config.yaml
dataset: "regions of photos with short descriptions (Visual Genome)"
encoder_norm: "batchnorm"
encoder_kernel_size: 3
decoder_norm: "layernorm"
decoder_head_dim: 16
init: "kaiming_normal"
lr: 0.0037
nesterov: true
adamw_weight_decay_other_params: 0
Rows from block 3 of the text decoder of a small image captioner, named by matrix and row number. Rows with one number belong to one neuron. Each number is 128 + 32 x the weight over its row's rms, rounded and kept within 0 to 255. All counts start at 0.
After each neuron's rows are labels from the 100 texts, of 14848, where the neuron reaches its highest value: "tokens" is the input token at the peak. Only what is clearly more common there than usual is listed. The data: regions of photos with short descriptions (Visual Genome).
# fc1: MLP up (decoder.blocks.3.mlp.fc1.weight, 384x128), inputs 0-127
# fc2: MLP down (decoder.blocks.3.mlp.fc2.weight, 128x384, transposed), outputs 0-127

fc1.80 [139 146 115  98 130 120 121 102  98 101 101 112 123 127 179 136 162 123 122  95  86 144 185 120 103 126 112 189 113 107 152 148  73 142 190  85 117 160 122 106 121 162 128 130 122 121 125  45 152  87 101 129  89 118 122  69 198 167 132 148 143 100 121 101 179  95  95 107  58 139 161 128 133 107 130 153 140  98 126 152 138 127  68 155  77  95 124 151  78 193 157 162 132  80 146 167 121 142 100 219 137  91 149 150 150  94 159 118 111  64 152 109 184 143 179  56 134 127 151 154 152 113 158 100 165 177 150 130]
fc2.80 [124 122 158 107 208 142 134 124 151 151  92 105  66 156 171 130 108 146 154  83  43 134  96 211 148 115 116 138 123  99 109  94 141 109 150  98  93 156 123 166 129 126 131 162 124 192 121 127 165 117 122 161 157 136 108 134  53 114  94  96  89 118 171 135 135 103  87 161 140 131  71 121 149 122 113 115 114  55 174 184 172 125 108 130 150 128 135 127 114 118 171 140 123  98 181  97 123  89 118  91 111 106  95 143 106 139 189 113 138  89 126 185 114 123 179 117 133 177 117  72  99 172 122 231 108 130 137 120]
tokens: "is"; "and"; "arms"; "are"

fc1.129 [100 117 148 137 161 126  80 134 111 100 148 112 130  58 120 140 110 163 106 102 175 125 140 185 104  98 115 132 104 159 165 112 147  89  72 110 184 132  98  64 144 167 160  71  84  81 142 146  94 175 177 134 150 103 119 144 165 124 145 153 183 119  96 160 118 160 139 142  73 158  99 123 216 126 173  73 139 105 141  98 114  73 162 159 121 120 133  80 176 101 107 204 130 125 166 144 128 188 100 146  45 136 114 116 144  97 142 151 146 137  91 145 113 136 143 156 139 129  97 149 116  55 181 103 146 132 123 135]
fc2.129 [ 93 189 135 101 142 136 105 136 174 138 124 162 103 100 140  93 102 174 104 165 126 130 137 117 140 110 178 140 184  99 134 126 172 156  83  97 199 106 154 119  89 118 105  90 112  68 184  54 123 121 108 148 108  94 123 166 130 139 164 113 198  89 187 106 147 190 125 123 145 167 151 113 138 160 168 112 176 187 128  84 120 106 135 163 112 150  84 115  64 115  72 172 119 181  78 137 151 127 132 117 175 124 129 102 126  89 116  90 140 155  86 144 115  57 140  95 123 139 127 156 116 137 157 124  48 111 125 102]
tokens: "<end>"; "and"

fc1.269 [198 149 122 136 123  85 138 129 157 130 143 113 159 161  75 109 120 116 127 133 112 140 169 127 103 105 102 118 103 115 125 182 101 112 135 203 121 102 165 104 129 179 156 203  74 156 142 130 140  80 153 142 135 103 129  77 141  90 111 175 147  68  60  79  93 132 115 127 156 114 130 142  63 135 161 166 146 161  70 135 130  46 180 141 103 127 114 131 108 113  93 106 183 134 183 103  58 120 128 155  95  92  81 151 125 137 105 146 166 189 145 114 134 106 194 123 139 142 185 119  86 125 111  94 132 138 157 164]
fc2.269 [106 183 150 158 184  62 165  93  85 148 115 131 165 119 141 151  93 165 110  99 122 148 177 134 135  97 128 164 186 182 104 175 119 122  90  93 147 145 176 145 187 104 167  75 118 114  83 107 114 142 114 153  67 160  85 110  79 154 120 120 182 159 134 123 155 127  75 123  93 154 155  87 108  49 123 148 174 113 120 130 106 121  68 142  98 143 119 144 112 164  63 185 109 144 116 172 103 120  94 108 121 117 146 158 169 102 169 139  96  79 137 147 105 105 132 156 140  75 160 119 130 141  89 148 155  76 110 178]
tokens: "the"; "train"

fc1.104 [149 153 125 146 116 190  70 128 113 121 109 208 125 115 110 171 111  96 132 139 173 125 116 120 162 178 141 115  99  92 106 118  60 160 112 161 142 124  92 155 116 143 123  89 164  72  99 107 104 167 144 110 168 162 109 199 160 151 189 151  96 110 146 110 137 114 165  52 168  94 127  91  93  88 127  67  67 111 165 113 124 124 132 119 158 194 169 137 118 160 192 127 130 132 123 135 139 106  75 155  81 116  83 129  84 148  97 145 113 133 112  77 148 156 108 121 136 159 108  93 117 142 172 146 143 146  77 203]
fc2.104 [126 127 169 148  78 113 111 126 111 144 137 167 166 164 105 111 134  74 117 143 152  79 102 108 170 170 162 100  80 131 139 158 139 141 148 125 114 134 114 118 154 128 148 125 170 155  54 177 142 113 128  24 132 149  88 144 129 117  88 165 103  55 104 106 120 124 157  29 112 122 131 141  73 152 119 115 118 118 122 106 184 157 145 161 111  98 130 117 145 119 182 159 107  92 158 154 115 137 128  93  81 127  72 102 149 186 179 159 140 138 149  90 159 120 145 132 111  97 214 105 106 110 132 169 196 154  83 160]
tokens: "<end>"; "apple"

fc1.381 [151  68  65 158 198 176 130 171 120 142 101  81  80 141 118 155 144 119 164 166 111 134 149 152  81  84 104 122 121 153 135 113 144 146 109 111 235 120 142 135 205 129  71 129 141 125 138 115 139  96 113 197 110 143 124 121  97 120 135 130 125  92 143 138 117 124 122 175  97 180  85 105 115 196 134 163 149 156 162 123 186 132 163 119 133 100 127  72 168 171 115 117 153 102  94 141 141 161 153 103 129  81 107 127 112  70 117 118  97 118  84 174 181 116 119 163 102 122  42  95  85  96 152 132  89 128 120 120]
fc2.381 [148  65 160 101 146 136 172 101 181 158 117 159 105 131 138 116  64  84 133 144  89 107 108 184 115 163 134 124 150 141  68 187 141 148 177  89 126 216 100 117 144 110  84 115  94 161 115 157 129 100 126 133 148 134 126 110 202 149 124 118 185 125 149 152 154 113 134  96 120 160  94 171 164 117  98 163  66  88 151 121 177 135 100 100 139 120 165  79 162 102  99 136  82 151 161  87  87 100 148 163  88 105 105 145 116 123 103 125 129  79  98 166  39 149 131 126 124 154 175 102 197  90 131 127 151  99 123 108]
tokens: "the"; "tennis"

fc1.222 [122 149 155 163  93 115 126 157 111 184 109 181  92 105 146 137 191 112 227  88 113 106 131 119 156 178 118 149 106 128 115 138 129 106 122 106 141 138 220 106 103 120 115 125 160 117 174 121 105 125  91 147 144 123 162 152 139 104  93 175 152 136 107  85 193 121 123 114 137  82 130  83  89 103 104 174 124 114  71 104 116  97 122  87 117 148  99  72 149 173  87 113 148  66 113 196 136 120 144 100 125 137 149 171 150 146  89 172 188 103 102 129 124 102  91 122 218 116 114 174  84 115 117  81 160 101 160 136]
fc2.222 [139 154 102 112 108  72  68  76 114 142 144 161 157 134 135 110 113 172 135 148 100 138  73 132 159 152 107  68 125 178 145  63 163  86 151 141 149 163 124 135 117 106 170 147 150 130 165 129 100  96  88 134 180 145 129 126  95 143 199 128 177 177 166 116 138 119  54 178 121  92 121 129 127 154 125  79 149  81 173 140 143 154 134 128 160 143  68 136 147 155 124 117 134 142 117 179  98 167 125  90 120 131 141 111 129  81  92 161 137 145 134  79  73 111 109 114 164 156  58 150  47 155  87 117 135 175  62 175]
tokens: "is"; "long"

fc1.61 [118 114 135 138  99 170 129 152  83 134  88 121 123 112 108 148 110 113 123 171 142 111  68  99 117 123 133 154 162 185 172 121 160 112 109 150 103 151 144 144  80 114  55 136 200 115  83 160 152 160 169  96 155 119 100  68  98 144 153 153 131 133 124 118 108 137 226  80 177  92 136 157 133 159 203 151 164 152 123  91  93 117  95 155  80 187 174  95 141 122 121 150 127 128 124 110 121 113 148  92 167 134 120 102 119 133  71 141 142  97  67 152 197  99 139 131 170  80 121 104 123  50 126 145 100 163 175  96]
fc2.61 [164 143 149 121  98 110 128 195  89 150  91 127 145 140 107  81 196 180 109 118  78 116 140 175  39 149 117 147 124 103  84 112  92 175 112 153 155 192 115 133 157 124  83  89 146 152 157 165 175  71 158 112  74  95 138 136 123 127 151 105  97  86 112 104 184 166  76  75  91 110 124  88 135 127 121  96 145 127 159  82  79 106 132  99 143 103 145 148 132 152 142 129 181 117 153 102 155 119 150  88 102 170 153 205  88 160 107 113 160  97 128 145 119 168 154 174 118 174 107 145 145  94 113  84 112 166 170 119]
tokens: "<end>"; "front"; "full"; "in"

fc1.0 [148 126 152  50  95  63 107 142 124 123 109  90 119 167 154 154 131 133  69 107  97 144 137 156 175 105  98 110 132 122 115 155 130  89 114 118  96 163 186 174  91 124 106 172 148 108 140 150 109 145 114  88 118 146  79 142  83 121  88 168  99 117 164 135 108 155 148 163 182 162  95  75 127 102 116 122 159 135 116  99 181 104 145 120 123 117 154 146 151 130 159 219 147 124 162 104 150  84 164  90 150 166 110 138 107 118 164  82  92 161 118 129  93  47 153 181 100 163 112 151 136 102 206 142  80  93 190 174]
fc2.0 [ 94 123 105 150 118 132 136 122 144  72  38 116 221 156 147 124  83 135 140 140 173  72 150 152 186 112 164 159 110 141 127 158 118 118  95 106  91 130 114 119 138 106 119 163 149 126 119 171 125 114 147  71 139 124 149 133 114 133 139 101 115  99 181 114 126 148 134 150 101 150 142 156 134 141  90 110  73 145 168  99 117 148  60  81 121 181 155 128 133 148  80 113 189  84  82 192 110  91 138  94 162 101 112 123  86 156  87 115 140 151 181 126 171  53  97 177 146 134 104 161 159 207 108  99 156 155  85 131]
tokens: "in"; "of"

fc1.160 [139 192 131 125  95 128  81 102 142 114  68 172 102  82 127 139  75 226 125 147 168  99 112 159  84  80 107 144 117 159 103 143 123 148 174  48 141  86 123 121  84 115 103 139 134 151 172  82 110 101 148 118 126 106  88 112 100 130 119 125 163 189 111  53 131 148 129  89 168  70 177 186  96  87 116 151 123 126 157 117 142 119 140  95 128 120  83 203 168 113 172 140 163  91 200 135 141 127 164 104 163 130 117 172 148 136 142 128  99 113 145 122 120 157  95 134 125 147 132 145 153  81 136 147  82 182 143 151]
fc2.160 [ 83 123 124 159 166  90 131 108 173 109 135 158 132 175  61 104  91 113 152 127 114 154 192 121 143 159 151 118 127 107 149 148 143 170 131 142 158 143 104 132 155 155 157  86 132 141 168 102 139 161 132 110  67 105 150 114  58 160  98 117 126  94 133 138 167 124  91 174 140 112 127 113 164 142 152 126 169 150 105 132  53 126 161  81 146 148 114 169 121  87  50 125 106 147 121 155 155 151 147  96  97 161 143  69 128  93 194  99 149 190 119  39 114  86  91 110 124 101  56  70 109 158 169 113 167 163 166 118]
tokens: "is"; "buildings"; "lights"

fc1.353 [137 147 118 119  84 106 170 118 105 143 122 116 178 134 100 142 142 108  91 138  87 124 105 116 129  79  76 163 181 122 167 167 107 114 115  79  78  99 120 192 147 107  85 180 120 115  42 131 126 128 130 170  83 192 112 140 123 150 111  91 200 165 224  73 106 145 117  83 127 109 108 145 114  60 145 134 188 160 128  97 143 142 150  82 155 157 133 119  67 128 152 152 146 155 132 136 150 112 117  80 143 120  98 132  86 140 158  76 190  99 117 108 168 133  83 136 130 153 145 116 145 166  97 130 131 126 166 179]
fc2.353 [165 128 127 153  92  70 115 131 165 148 123  84 127 185 160 149 118 165 122  83 134 156 111  79 118 147  96 155 110 123 134  90  93 158 155  90 140 169 163 111 147 124 154 114 129 186  70 131  94 165 127 108  68 199 146 153 160 140 122  95 113 168 155 104 115 162 109 147 127 132 193 109 109 196 114 129 142 138 148 147  80 152 138 110 141  77 155 106 103 131 103  42 150  86 154 198  94 134 108 124 163 130  99 108 114 161 121 186 105 119 128 184  92  93  91  99 164 144  89 224 147 109 142 129 100  73 115 115]
tokens: "in"; "elephant"; "woman"; "man"

fc1.224 [124 114  93 131 117 157 156 110 168 136  76  39 165 135 121 124 124 104 180 133 172 146 120  79  68 162 136  81 192 156 166  84 117 154 103 153 159 121 147 130 115 135 152 119 161  90 152 132  99 178  65 103 112 142 130  84 163 157  60 156 121 102 134  86 116 125 130  83 157 129 114 141 131  68 130 142  82 164 149 174 106 139  91 150 128 140 160 160 171 115  99 154  99  73 145 118 129 176 131 139  71  57 145 173 111 102 130 149 127 170  94 124 133 157 125 136 102 126 182  66 164 128 162  93 208 141 122  91]
fc2.224 [169 115 114  88  85 161 101 130 179  80 174 108 179 137 193 106 140  64 137 115 130 154  72 153 167 135  90 154  83 117 104  99 119 124 173 192 148 128 136 122  73 159  72 156 120 112 119 141 140  83  90 147 181  57 111 165 158 134 122 100 136 111 129 139 153 103 105 117 171 198  87 110 142 177 144  93 122 123  57 180 174 114 173 115 137 147 138 156 164 144  65 118 108 113 173  83 104 152 140 163 167 114 168 106 174 145 122 148 135 163 171 120 124 101 105  99 121 128 105 124 118  53 133 115 126  91 149 122]
tokens: "in"; "the"; "to"

fc1.149 [164 155  98 138  73 176 171 123 191 126 138 119 173  87 113 158 110 147 125 139  85  71 106  99 109 152 107 118 138 100 116 173 118  79  97 157 135 168 105 199 119  72 135 107 144 156 117 113 147 137 146 106 177 146 155  84 108 163  66 132 101 117 115  84 167 104 184 114  65  76 154  98  85 133 151 150 103 145  75  83 161 157 166 113 145  89 111  70  92 155 187 109 127  95 133 148 117  86  97 188 108 113 143 103 128 108 135 167  93 132 116 165 109 109  75 106 174 152 145 124 135 122 152 186 164 189 129 153]
fc2.149 [137 102 152 169 170  86 172 186 181 148 154 180 111  44  95 204 195  89  94 124 151 155 151 165 125  96 124 166 168 122 161 119  86 187 133 180 128 151  88  74 145 136  72 117 133 121  63 157 103 101 136 147 125 125 130 106 106 164  97 170 142 118  67 177 155 150 127 108 115  94 112  94  95  71 154 161 112 109 133 140 170 114 140 127 127 150 161  98 108 147 107 142 129 173  90 113  53 120 109 123 109 132 153 121 106 156  87 144 118 139 148 127  73 124 156 116 131  93 136 103 172 189 125  87 117 105  92 103]
tokens: "<end>"; "stuffed"; "wine"