Weights of a small image captioner.
Model: encoder depths [2, 4, 4], encoder widths [96, 192, 384], decoder width 128, decoder norm layernorm.
Training: muon at rate 0.0037, 5100 steps.
Rows from block 7 of the image encoder, named by matrix and row number. Rows with one number belong to one channel. Each number is 200 + 40 x the weight over its row's rms, rounded and kept within 0 to 999. All counts start at 0. After the name is the row's rms in percent of the matrix's.
# convs1: first pointwise conv (encoder.blocks.7.convs.1.weight, 384x384x1x1), inputs 0-47
# convs3: second pointwise conv (encoder.blocks.7.convs.3.weight, 384x384x1x1, transposed), outputs 0-47
convs1.195,089,228,172,263,137,142,125,207,210,182,300,160,178,216,242,131,271,216,256,212,174,187,268,222,255,173,147,216,149,176,190,202,215,206,244,213,163,193,180,210,228,222,214,204,229,221,142,253,198
convs3.195,086,225,225,239,142,181,223,220,266,186,224,202,239,188,171,230,214,223,148,139,240,296,198,187,197,266,198,279,208,150,257,247,241,210,200,196,206,249,191,186,177,204,175,143,168,181,138,238,193
convs1.196,101,238,185,264,201,282,205,252,208,217,185,175,183,195,159,213,209,186,265,191,195,190,279,220,135,215,222,200,249,116,210,175,215,197,260,149,150,214,150,105,201,267,174,220,254,161,186,159,254
convs3.196,101,122,237,204,195,210,164,183,225,236,200,144,225,188,150,259,169,254,280,208,282,190,152,197,177,243,137,198,280,215,139,148,127,311,159,195,301,245,147,210,229,188,175,198,248,185,272,188,172
convs1.197,092,157,204,153,210,223,203,201,178,203,316,209,173,153,216,192,168,222,173,275,284,239,239,143,127,239,157,223,87,206,141,150,184,142,201,223,141,229,181,255,272,233,233,230,176,188,232,242,253
convs3.197,093,159,190,181,233,215,230,168,163,209,200,217,206,141,148,224,145,201,231,173,175,198,192,225,240,199,280,182,211,277,158,170,241,172,214,230,217,190,149,143,215,254,155,164,221,154,187,202,228
convs1.198,101,243,127,211,205,189,206,229,200,280,206,169,215,232,207,231,187,181,232,136,180,223,212,178,172,249,170,230,141,241,123,164,238,175,222,209,193,159,183,203,101,204,149,243,179,229,189,192,191
convs3.198,103,152,282,173,262,178,167,229,248,246,206,220,254,240,239,122,190,255,238,200,161,237,235,179,189,219,234,157,237,176,267,162,177,170,192,206,222,179,227,171,308,177,184,222,234,230,194,112,221
convs1.199,106,240,200,151,219,199,212,194,234,183,217,240,168,211,143,184,209,152,166,240,232,236,230,172,136,145,174,169,176,236,138,164,153,235,204,237,214,201,206,139,153,216,218,193,207,258,178,223,203
convs3.199,102,250,162,207,185,176,194,219,144,157,225,255,212,285,209,190,143,214,127,225,226,118,222,146,169,187,237,178,224,245,257,241,257,190,216,242,207,176,235,182,142,199,213,228,220,213,208,223,210
convs1.200,102,258,138,183,169,254,163,263,136,165,210,196,193,164,181,169,215,243,209,184,216,143,234,170,167,133,196,209,206,218,242,267,236,221,218,133,230,228,216,199,239,112,253,237,214,176,220,191,147
convs3.200,092,315,228,226,161,180,247,192,160,182,309,217,215,179,217,186,113,183,247,218,207,123,154,180,198,215,174,151,160,240,195,178,211,254,242,208,176,215,261,223,190,106,240,147,251,205,226,244,193
convs1.201,103,231,160,223,165,195,163,113,235,241,171,210,186,199,186,227,230,88,182,175,140,193,202,177,225,211,169,171,198,181,208,249,197,220,216,108,183,153,193,226,238,228,170,182,155,189,164,235,216
convs3.201,102,211,235,210,207,192,198,170,236,153,185,179,243,171,240,182,187,199,198,134,269,268,198,145,251,202,195,206,218,176,169,234,291,263,205,149,218,196,258,194,206,185,260,122,178,194,150,256,160
convs1.202,105,153,194,139,126,150,184,201,117,204,241,218,285,188,271,225,104,187,141,255,196,224,190,153,187,225,221,218,204,149,346,247,209,178,116,133,190,185,186,154,214,234,246,199,180,205,145,242,126
convs3.202,103,168,174,201,149,181,168,208,133,211,249,189,210,188,234,204,260,182,177,208,191,148,153,187,199,217,173,230,175,136,177,309,220,210,106,246,157,173,153,170,212,235,190,210,218,225,184,231,157
convs1.203,094,179,209,232,191,162,156,239,223,199,178,171,184,200,245,200,243,135,304,181,186,161,183,275,177,202,149,166,259,216,248,208,249,239,211,155,263,168,215,198,215,206,174,174,149,183,173,173,228
convs3.203,091,163,235,155,185,167,179,159,196,175,189,202,212,164,241,237,148,172,155,192,203,208,165,206,149,212,248,181,179,217,139,208,225,258,226,206,201,188,220,224,179,108,241,179,278,169,185,223,149
convs1.204,091,164,247,134,257,148,269,201,233,135,149,134,148,205,196,244,175,225,165,217,254,162,221,151,188,118,200,221,169,183,121,211,196,239,274,185,255,264,282,189,155,164,211,196,193,196,272,236,188
convs3.204,094,185,205,225,253,240,178,282,175,243,165,208,250,158,127,251,240,247,172,209,230,213,132,201,188,273,198,181,193,228,265,197,201,146,224,217,144,123,189,193,151,152,222,172,224,240,163,217,167
convs1.205,094,233,167,204,245,194,241,199,190,200,148,178,211,190,194,279,172,166,141,123,192,240,276,165,214,186,191,159,177,220,180,222,127,203,209,164,182,183,231,186,204,168,211,183,69,257,188,128,153
convs3.205,094,191,212,231,184,202,167,178,220,167,258,254,170,169,202,164,190,152,260,252,192,207,217,229,218,271,245,140,262,146,197,145,98,260,176,245,188,251,237,246,283,188,239,234,211,209,191,202,202
convs1.206,100,196,187,187,196,199,209,205,122,244,229,193,253,274,205,195,182,255,189,189,236,214,226,186,168,159,188,248,233,198,226,232,232,204,185,271,252,264,127,114,225,174,185,228,179,242,230,197,230
convs3.206,098,255,204,148,183,223,180,223,189,258,203,242,239,220,200,214,172,101,248,232,197,191,205,245,195,194,135,183,146,208,201,220,132,262,212,170,296,210,196,214,200,268,141,219,236,242,225,171,204
convs1.207,106,181,213,160,239,175,181,212,145,167,228,250,239,232,224,177,203,280,150,225,166,200,189,265,228,103,132,216,195,182,221,223,210,175,223,160,152,181,177,169,304,238,158,67,211,234,248,200,235
convs3.207,104,199,301,194,165,215,229,150,226,245,198,173,225,105,171,232,67,186,179,184,196,155,231,151,176,201,204,226,180,186,202,159,178,225,207,179,144,200,181,182,263,213,242,162,188,223,190,226,99
convs1.208,099,233,218,213,225,161,171,182,267,86,174,225,177,259,143,286,210,186,182,207,188,139,91,193,167,206,163,202,209,210,218,201,127,212,152,220,262,144,159,154,193,251,172,151,174,193,224,242,239
convs3.208,089,258,195,143,216,171,262,153,218,198,219,160,185,237,200,221,118,141,220,197,194,237,239,199,173,290,187,196,225,148,209,178,248,199,177,228,149,182,158,204,146,236,171,235,221,239,208,228,233
convs1.209,097,161,113,244,179,235,200,232,248,99,200,171,167,245,233,216,212,219,221,248,163,181,217,207,202,230,253,175,215,167,155,270,182,176,224,179,162,211,240,207,185,246,132,204,223,153,202,194,219
convs3.209,093,208,171,233,211,276,231,254,269,129,214,213,178,215,203,205,262,148,104,161,181,247,244,206,166,173,206,194,283,170,188,261,179,107,198,175,234,231,195,219,227,138,162,224,195,188,252,205,226
convs1.210,105,201,208,170,301,151,173,143,180,76,229,175,162,182,161,178,206,294,212,202,239,196,233,116,253,205,170,186,212,244,138,196,206,152,136,241,159,248,189,199,193,160,139,239,162,244,217,182,151
convs3.210,104,206,199,163,156,219,237,149,238,182,155,186,197,233,179,140,238,215,137,199,186,173,222,199,215,271,186,227,237,251,210,206,187,167,218,217,196,221,225,303,311,160,144,170,221,156,218,231,232
convs1.211,102,220,205,206,262,214,257,177,201,181,252,248,205,187,139,173,262,186,208,233,182,211,201,221,164,181,263,200,202,206,180,282,245,189,217,253,218,257,169,238,57,283,221,218,208,155,244,204,257
convs3.211,098,206,165,208,170,147,274,195,220,196,239,243,195,118,201,180,187,215,216,208,198,237,218,264,194,175,186,180,201,236,249,170,213,274,187,116,152,183,163,180,227,252,261,226,212,213,215,189,195
convs1.212,103,181,195,124,191,156,175,230,140,236,233,192,157,191,252,169,266,260,188,198,140,244,188,173,295,219,205,178,233,253,153,230,209,269,216,169,154,147,140,203,247,206,133,257,185,216,260,147,284
convs3.212,093,161,192,226,259,167,233,199,220,162,180,227,265,250,231,215,228,239,199,196,199,183,195,183,208,211,164,191,233,188,208,193,154,186,226,246,228,220,218,207,250,227,181,258,177,167,102,265,174
convs1.213,102,193,229,246,194,204,163,283,221,201,199,232,202,250,158,199,215,221,170,198,205,247,181,262,111,173,197,195,185,173,229,211,210,212,206,199,236,122,159,188,210,162,223,202,271,177,195,187,158
convs3.213,110,162,215,147,260,234,136,190,156,153,179,149,199,240,178,187,176,206,160,137,230,114,163,238,215,181,249,138,179,252,177,187,243,222,151,141,215,243,229,250,200,176,304,235,139,256,211,178,192
convs1.214,104,199,191,102,295,194,204,182,210,184,249,250,231,239,227,153,214,203,215,153,167,175,214,175,206,258,132,213,233,264,230,256,210,190,182,209,152,183,274,173,190,247,302,174,196,215,167,182,155
convs3.214,101,234,231,211,213,190,233,215,173,225,173,235,164,211,246,124,183,192,139,201,151,144,296,224,275,137,281,249,281,187,144,92,138,155,226,120,209,176,211,214,256,228,188,156,142,215,186,206,153
convs1.215,099,215,204,225,215,215,191,162,183,233,180,190,244,173,198,260,162,159,159,205,123,171,169,211,118,235,266,189,74,184,195,159,207,213,218,177,229,200,151,158,262,292,218,213,187,207,211,153,265
convs3.215,098,174,264,178,198,228,236,148,197,195,239,131,232,183,151,182,156,172,78,219,126,271,213,168,198,180,205,212,199,230,209,189,195,257,172,207,228,146,145,203,214,178,193,178,235,225,198,293,205
convs1.216,102,182,190,163,197,165,170,246,165,208,190,144,147,174,230,213,174,206,217,159,182,327,197,183,226,115,283,287,257,216,231,199,184,191,170,120,204,267,169,181,176,162,166,168,232,175,301,169,245
convs3.216,108,207,205,170,214,165,215,103,181,186,207,250,124,171,172,183,171,147,187,191,158,181,247,174,216,264,226,108,265,165,213,141,222,148,169,183,184,226,198,217,202,204,190,223,152,150,179,189,171
convs1.217,096,228,254,205,216,175,195,234,238,204,201,173,172,229,250,234,205,207,188,195,245,211,192,149,140,192,180,205,145,212,209,252,226,235,167,243,157,181,181,178,220,193,134,186,205,193,210,245,142
convs3.217,096,170,210,127,207,177,195,189,134,205,189,283,128,229,193,171,236,200,168,255,113,177,173,136,160,191,227,200,215,207,199,215,193,190,238,223,136,221,252,236,224,232,187,197,145,167,287,251,207
convs1.218,096,164,202,164,220,190,184,168,205,185,109,240,195,238,215,211,220,220,224,215,212,219,145,269,146,178,269,228,129,141,215,101,271,128,162,127,215,161,225,226,195,199,222,192,229,184,201,217,170
convs3.218,093,211,236,219,199,233,190,191,243,222,214,245,197,213,227,213,104,146,259,216,198,200,197,205,166,245,210,201,104,231,148,181,214,222,190,183,173,242,183,207,127,247,252,159,190,187,141,147,191
convs1.219,099,162,195,145,163,214,178,241,195,245,244,202,216,138,140,155,245,129,191,177,178,161,123,203,239,182,185,248,201,254,205,210,287,165,201,199,197,235,108,276,224,252,238,228,125,224,174,162,208
convs3.219,094,194,145,239,137,166,203,281,220,179,183,262,236,206,288,137,246,208,239,194,164,123,183,172,155,251,184,192,187,217,204,245,141,175,255,183,168,219,93,198,238,172,233,179,264,213,189,170,203
convs1.220,101,210,161,175,160,275,186,250,208,220,159,199,170,152,242,224,182,245,210,306,189,244,205,194,180,147,257,210,152,249,314,160,200,232,206,255,181,149,198,205,172,167,169,210,237,248,166,219,159
convs3.220,101,230,219,185,201,176,227,219,189,207,218,225,184,193,207,192,187,162,290,172,196,246,192,204,263,227,202,216,194,204,285,187,155,209,268,210,193,209,202,181,199,132,183,215,203,195,133,191,224
convs1.221,103,200,128,101,223,163,181,162,209,170,204,233,239,236,206,181,187,206,171,163,186,169,195,139,215,221,236,209,189,204,210,182,178,178,248,132,205,186,214,250,176,232,136,194,230,175,195,179,172
convs3.221,103,192,230,281,200,145,175,162,168,267,224,219,198,130,177,246,203,173,202,144,157,204,229,165,145,204,172,234,221,211,218,168,173,182,316,236,245,221,216,177,185,152,245,173,257,223,226,214,258
convs1.222,101,187,246,154,169,180,188,202,153,235,129,229,206,156,248,270,235,165,213,139,279,155,178,149,167,191,143,183,188,257,208,211,238,165,209,161,200,222,196,223,229,272,267,156,210,270,182,160,186
convs3.222,107,193,168,144,199,175,167,170,223,226,215,170,196,199,158,178,190,291,181,219,168,212,236,202,131,193,170,171,229,201,208,162,171,191,245,228,157,160,216,207,170,175,189,148,227,162,201,142,186
convs1.223,094,124,196,204,171,209,115,220,128,242,183,203,202,200,276,203,213,132,155,199,296,227,222,254,229,215,184,176,150,221,157,221,263,187,212,170,227,218,207,171,226,144,201,254,175,254,149,150,235
convs3.223,098,183,219,203,205,205,243,183,194,199,175,201,261,207,193,197,187,198,239,177,251,199,136,151,171,239,202,159,168,198,238,208,201,293,196,150,128,190,244,225,176,229,196,114,253,180,212,254,172
convs1.224,102,125,139,212,161,177,198,169,190,252,251,270,80,142,195,178,197,249,208,239,177,140,303,171,172,220,171,228,212,193,200,203,295,159,203,186,181,190,191,95,167,172,178,216,199,138,183,145,222
convs3.224,100,173,239,228,196,194,201,170,169,184,163,228,267,282,174,239,214,215,200,225,170,235,219,185,204,286,174,174,187,166,146,166,190,173,172,264,220,209,169,171,288,261,156,245,231,145,244,260,154
convs1.225,100,230,204,180,228,191,187,196,212,191,141,193,193,152,208,164,212,240,111,166,261,221,245,187,254,196,146,164,177,207,193,159,197,229,188,195,201,161,111,200,248,207,301,175,192,193,143,250,201
convs3.225,101,166,213,235,191,163,247,189,128,229,249,225,220,308,179,240,168,223,196,221,201,182,157,159,208,190,196,260,229,254,171,174,245,200,245,141,192,237,194,202,254,184,243,209,232,197,149,186,173
convs1.226,104,203,210,136,175,159,236,166,246,157,170,190,238,280,225,119,235,211,237,160,209,154,202,206,190,199,273,173,182,277,205,233,178,189,233,151,170,184,192,153,179,184,242,243,209,215,233,211,221
convs3.226,094,168,153,218,212,176,294,266,246,238,209,272,235,185,201,184,191,168,128,213,237,226,249,245,174,191,141,175,258,206,242,175,193,214,185,198,182,205,240,172,203,229,230,151,149,214,224,266,157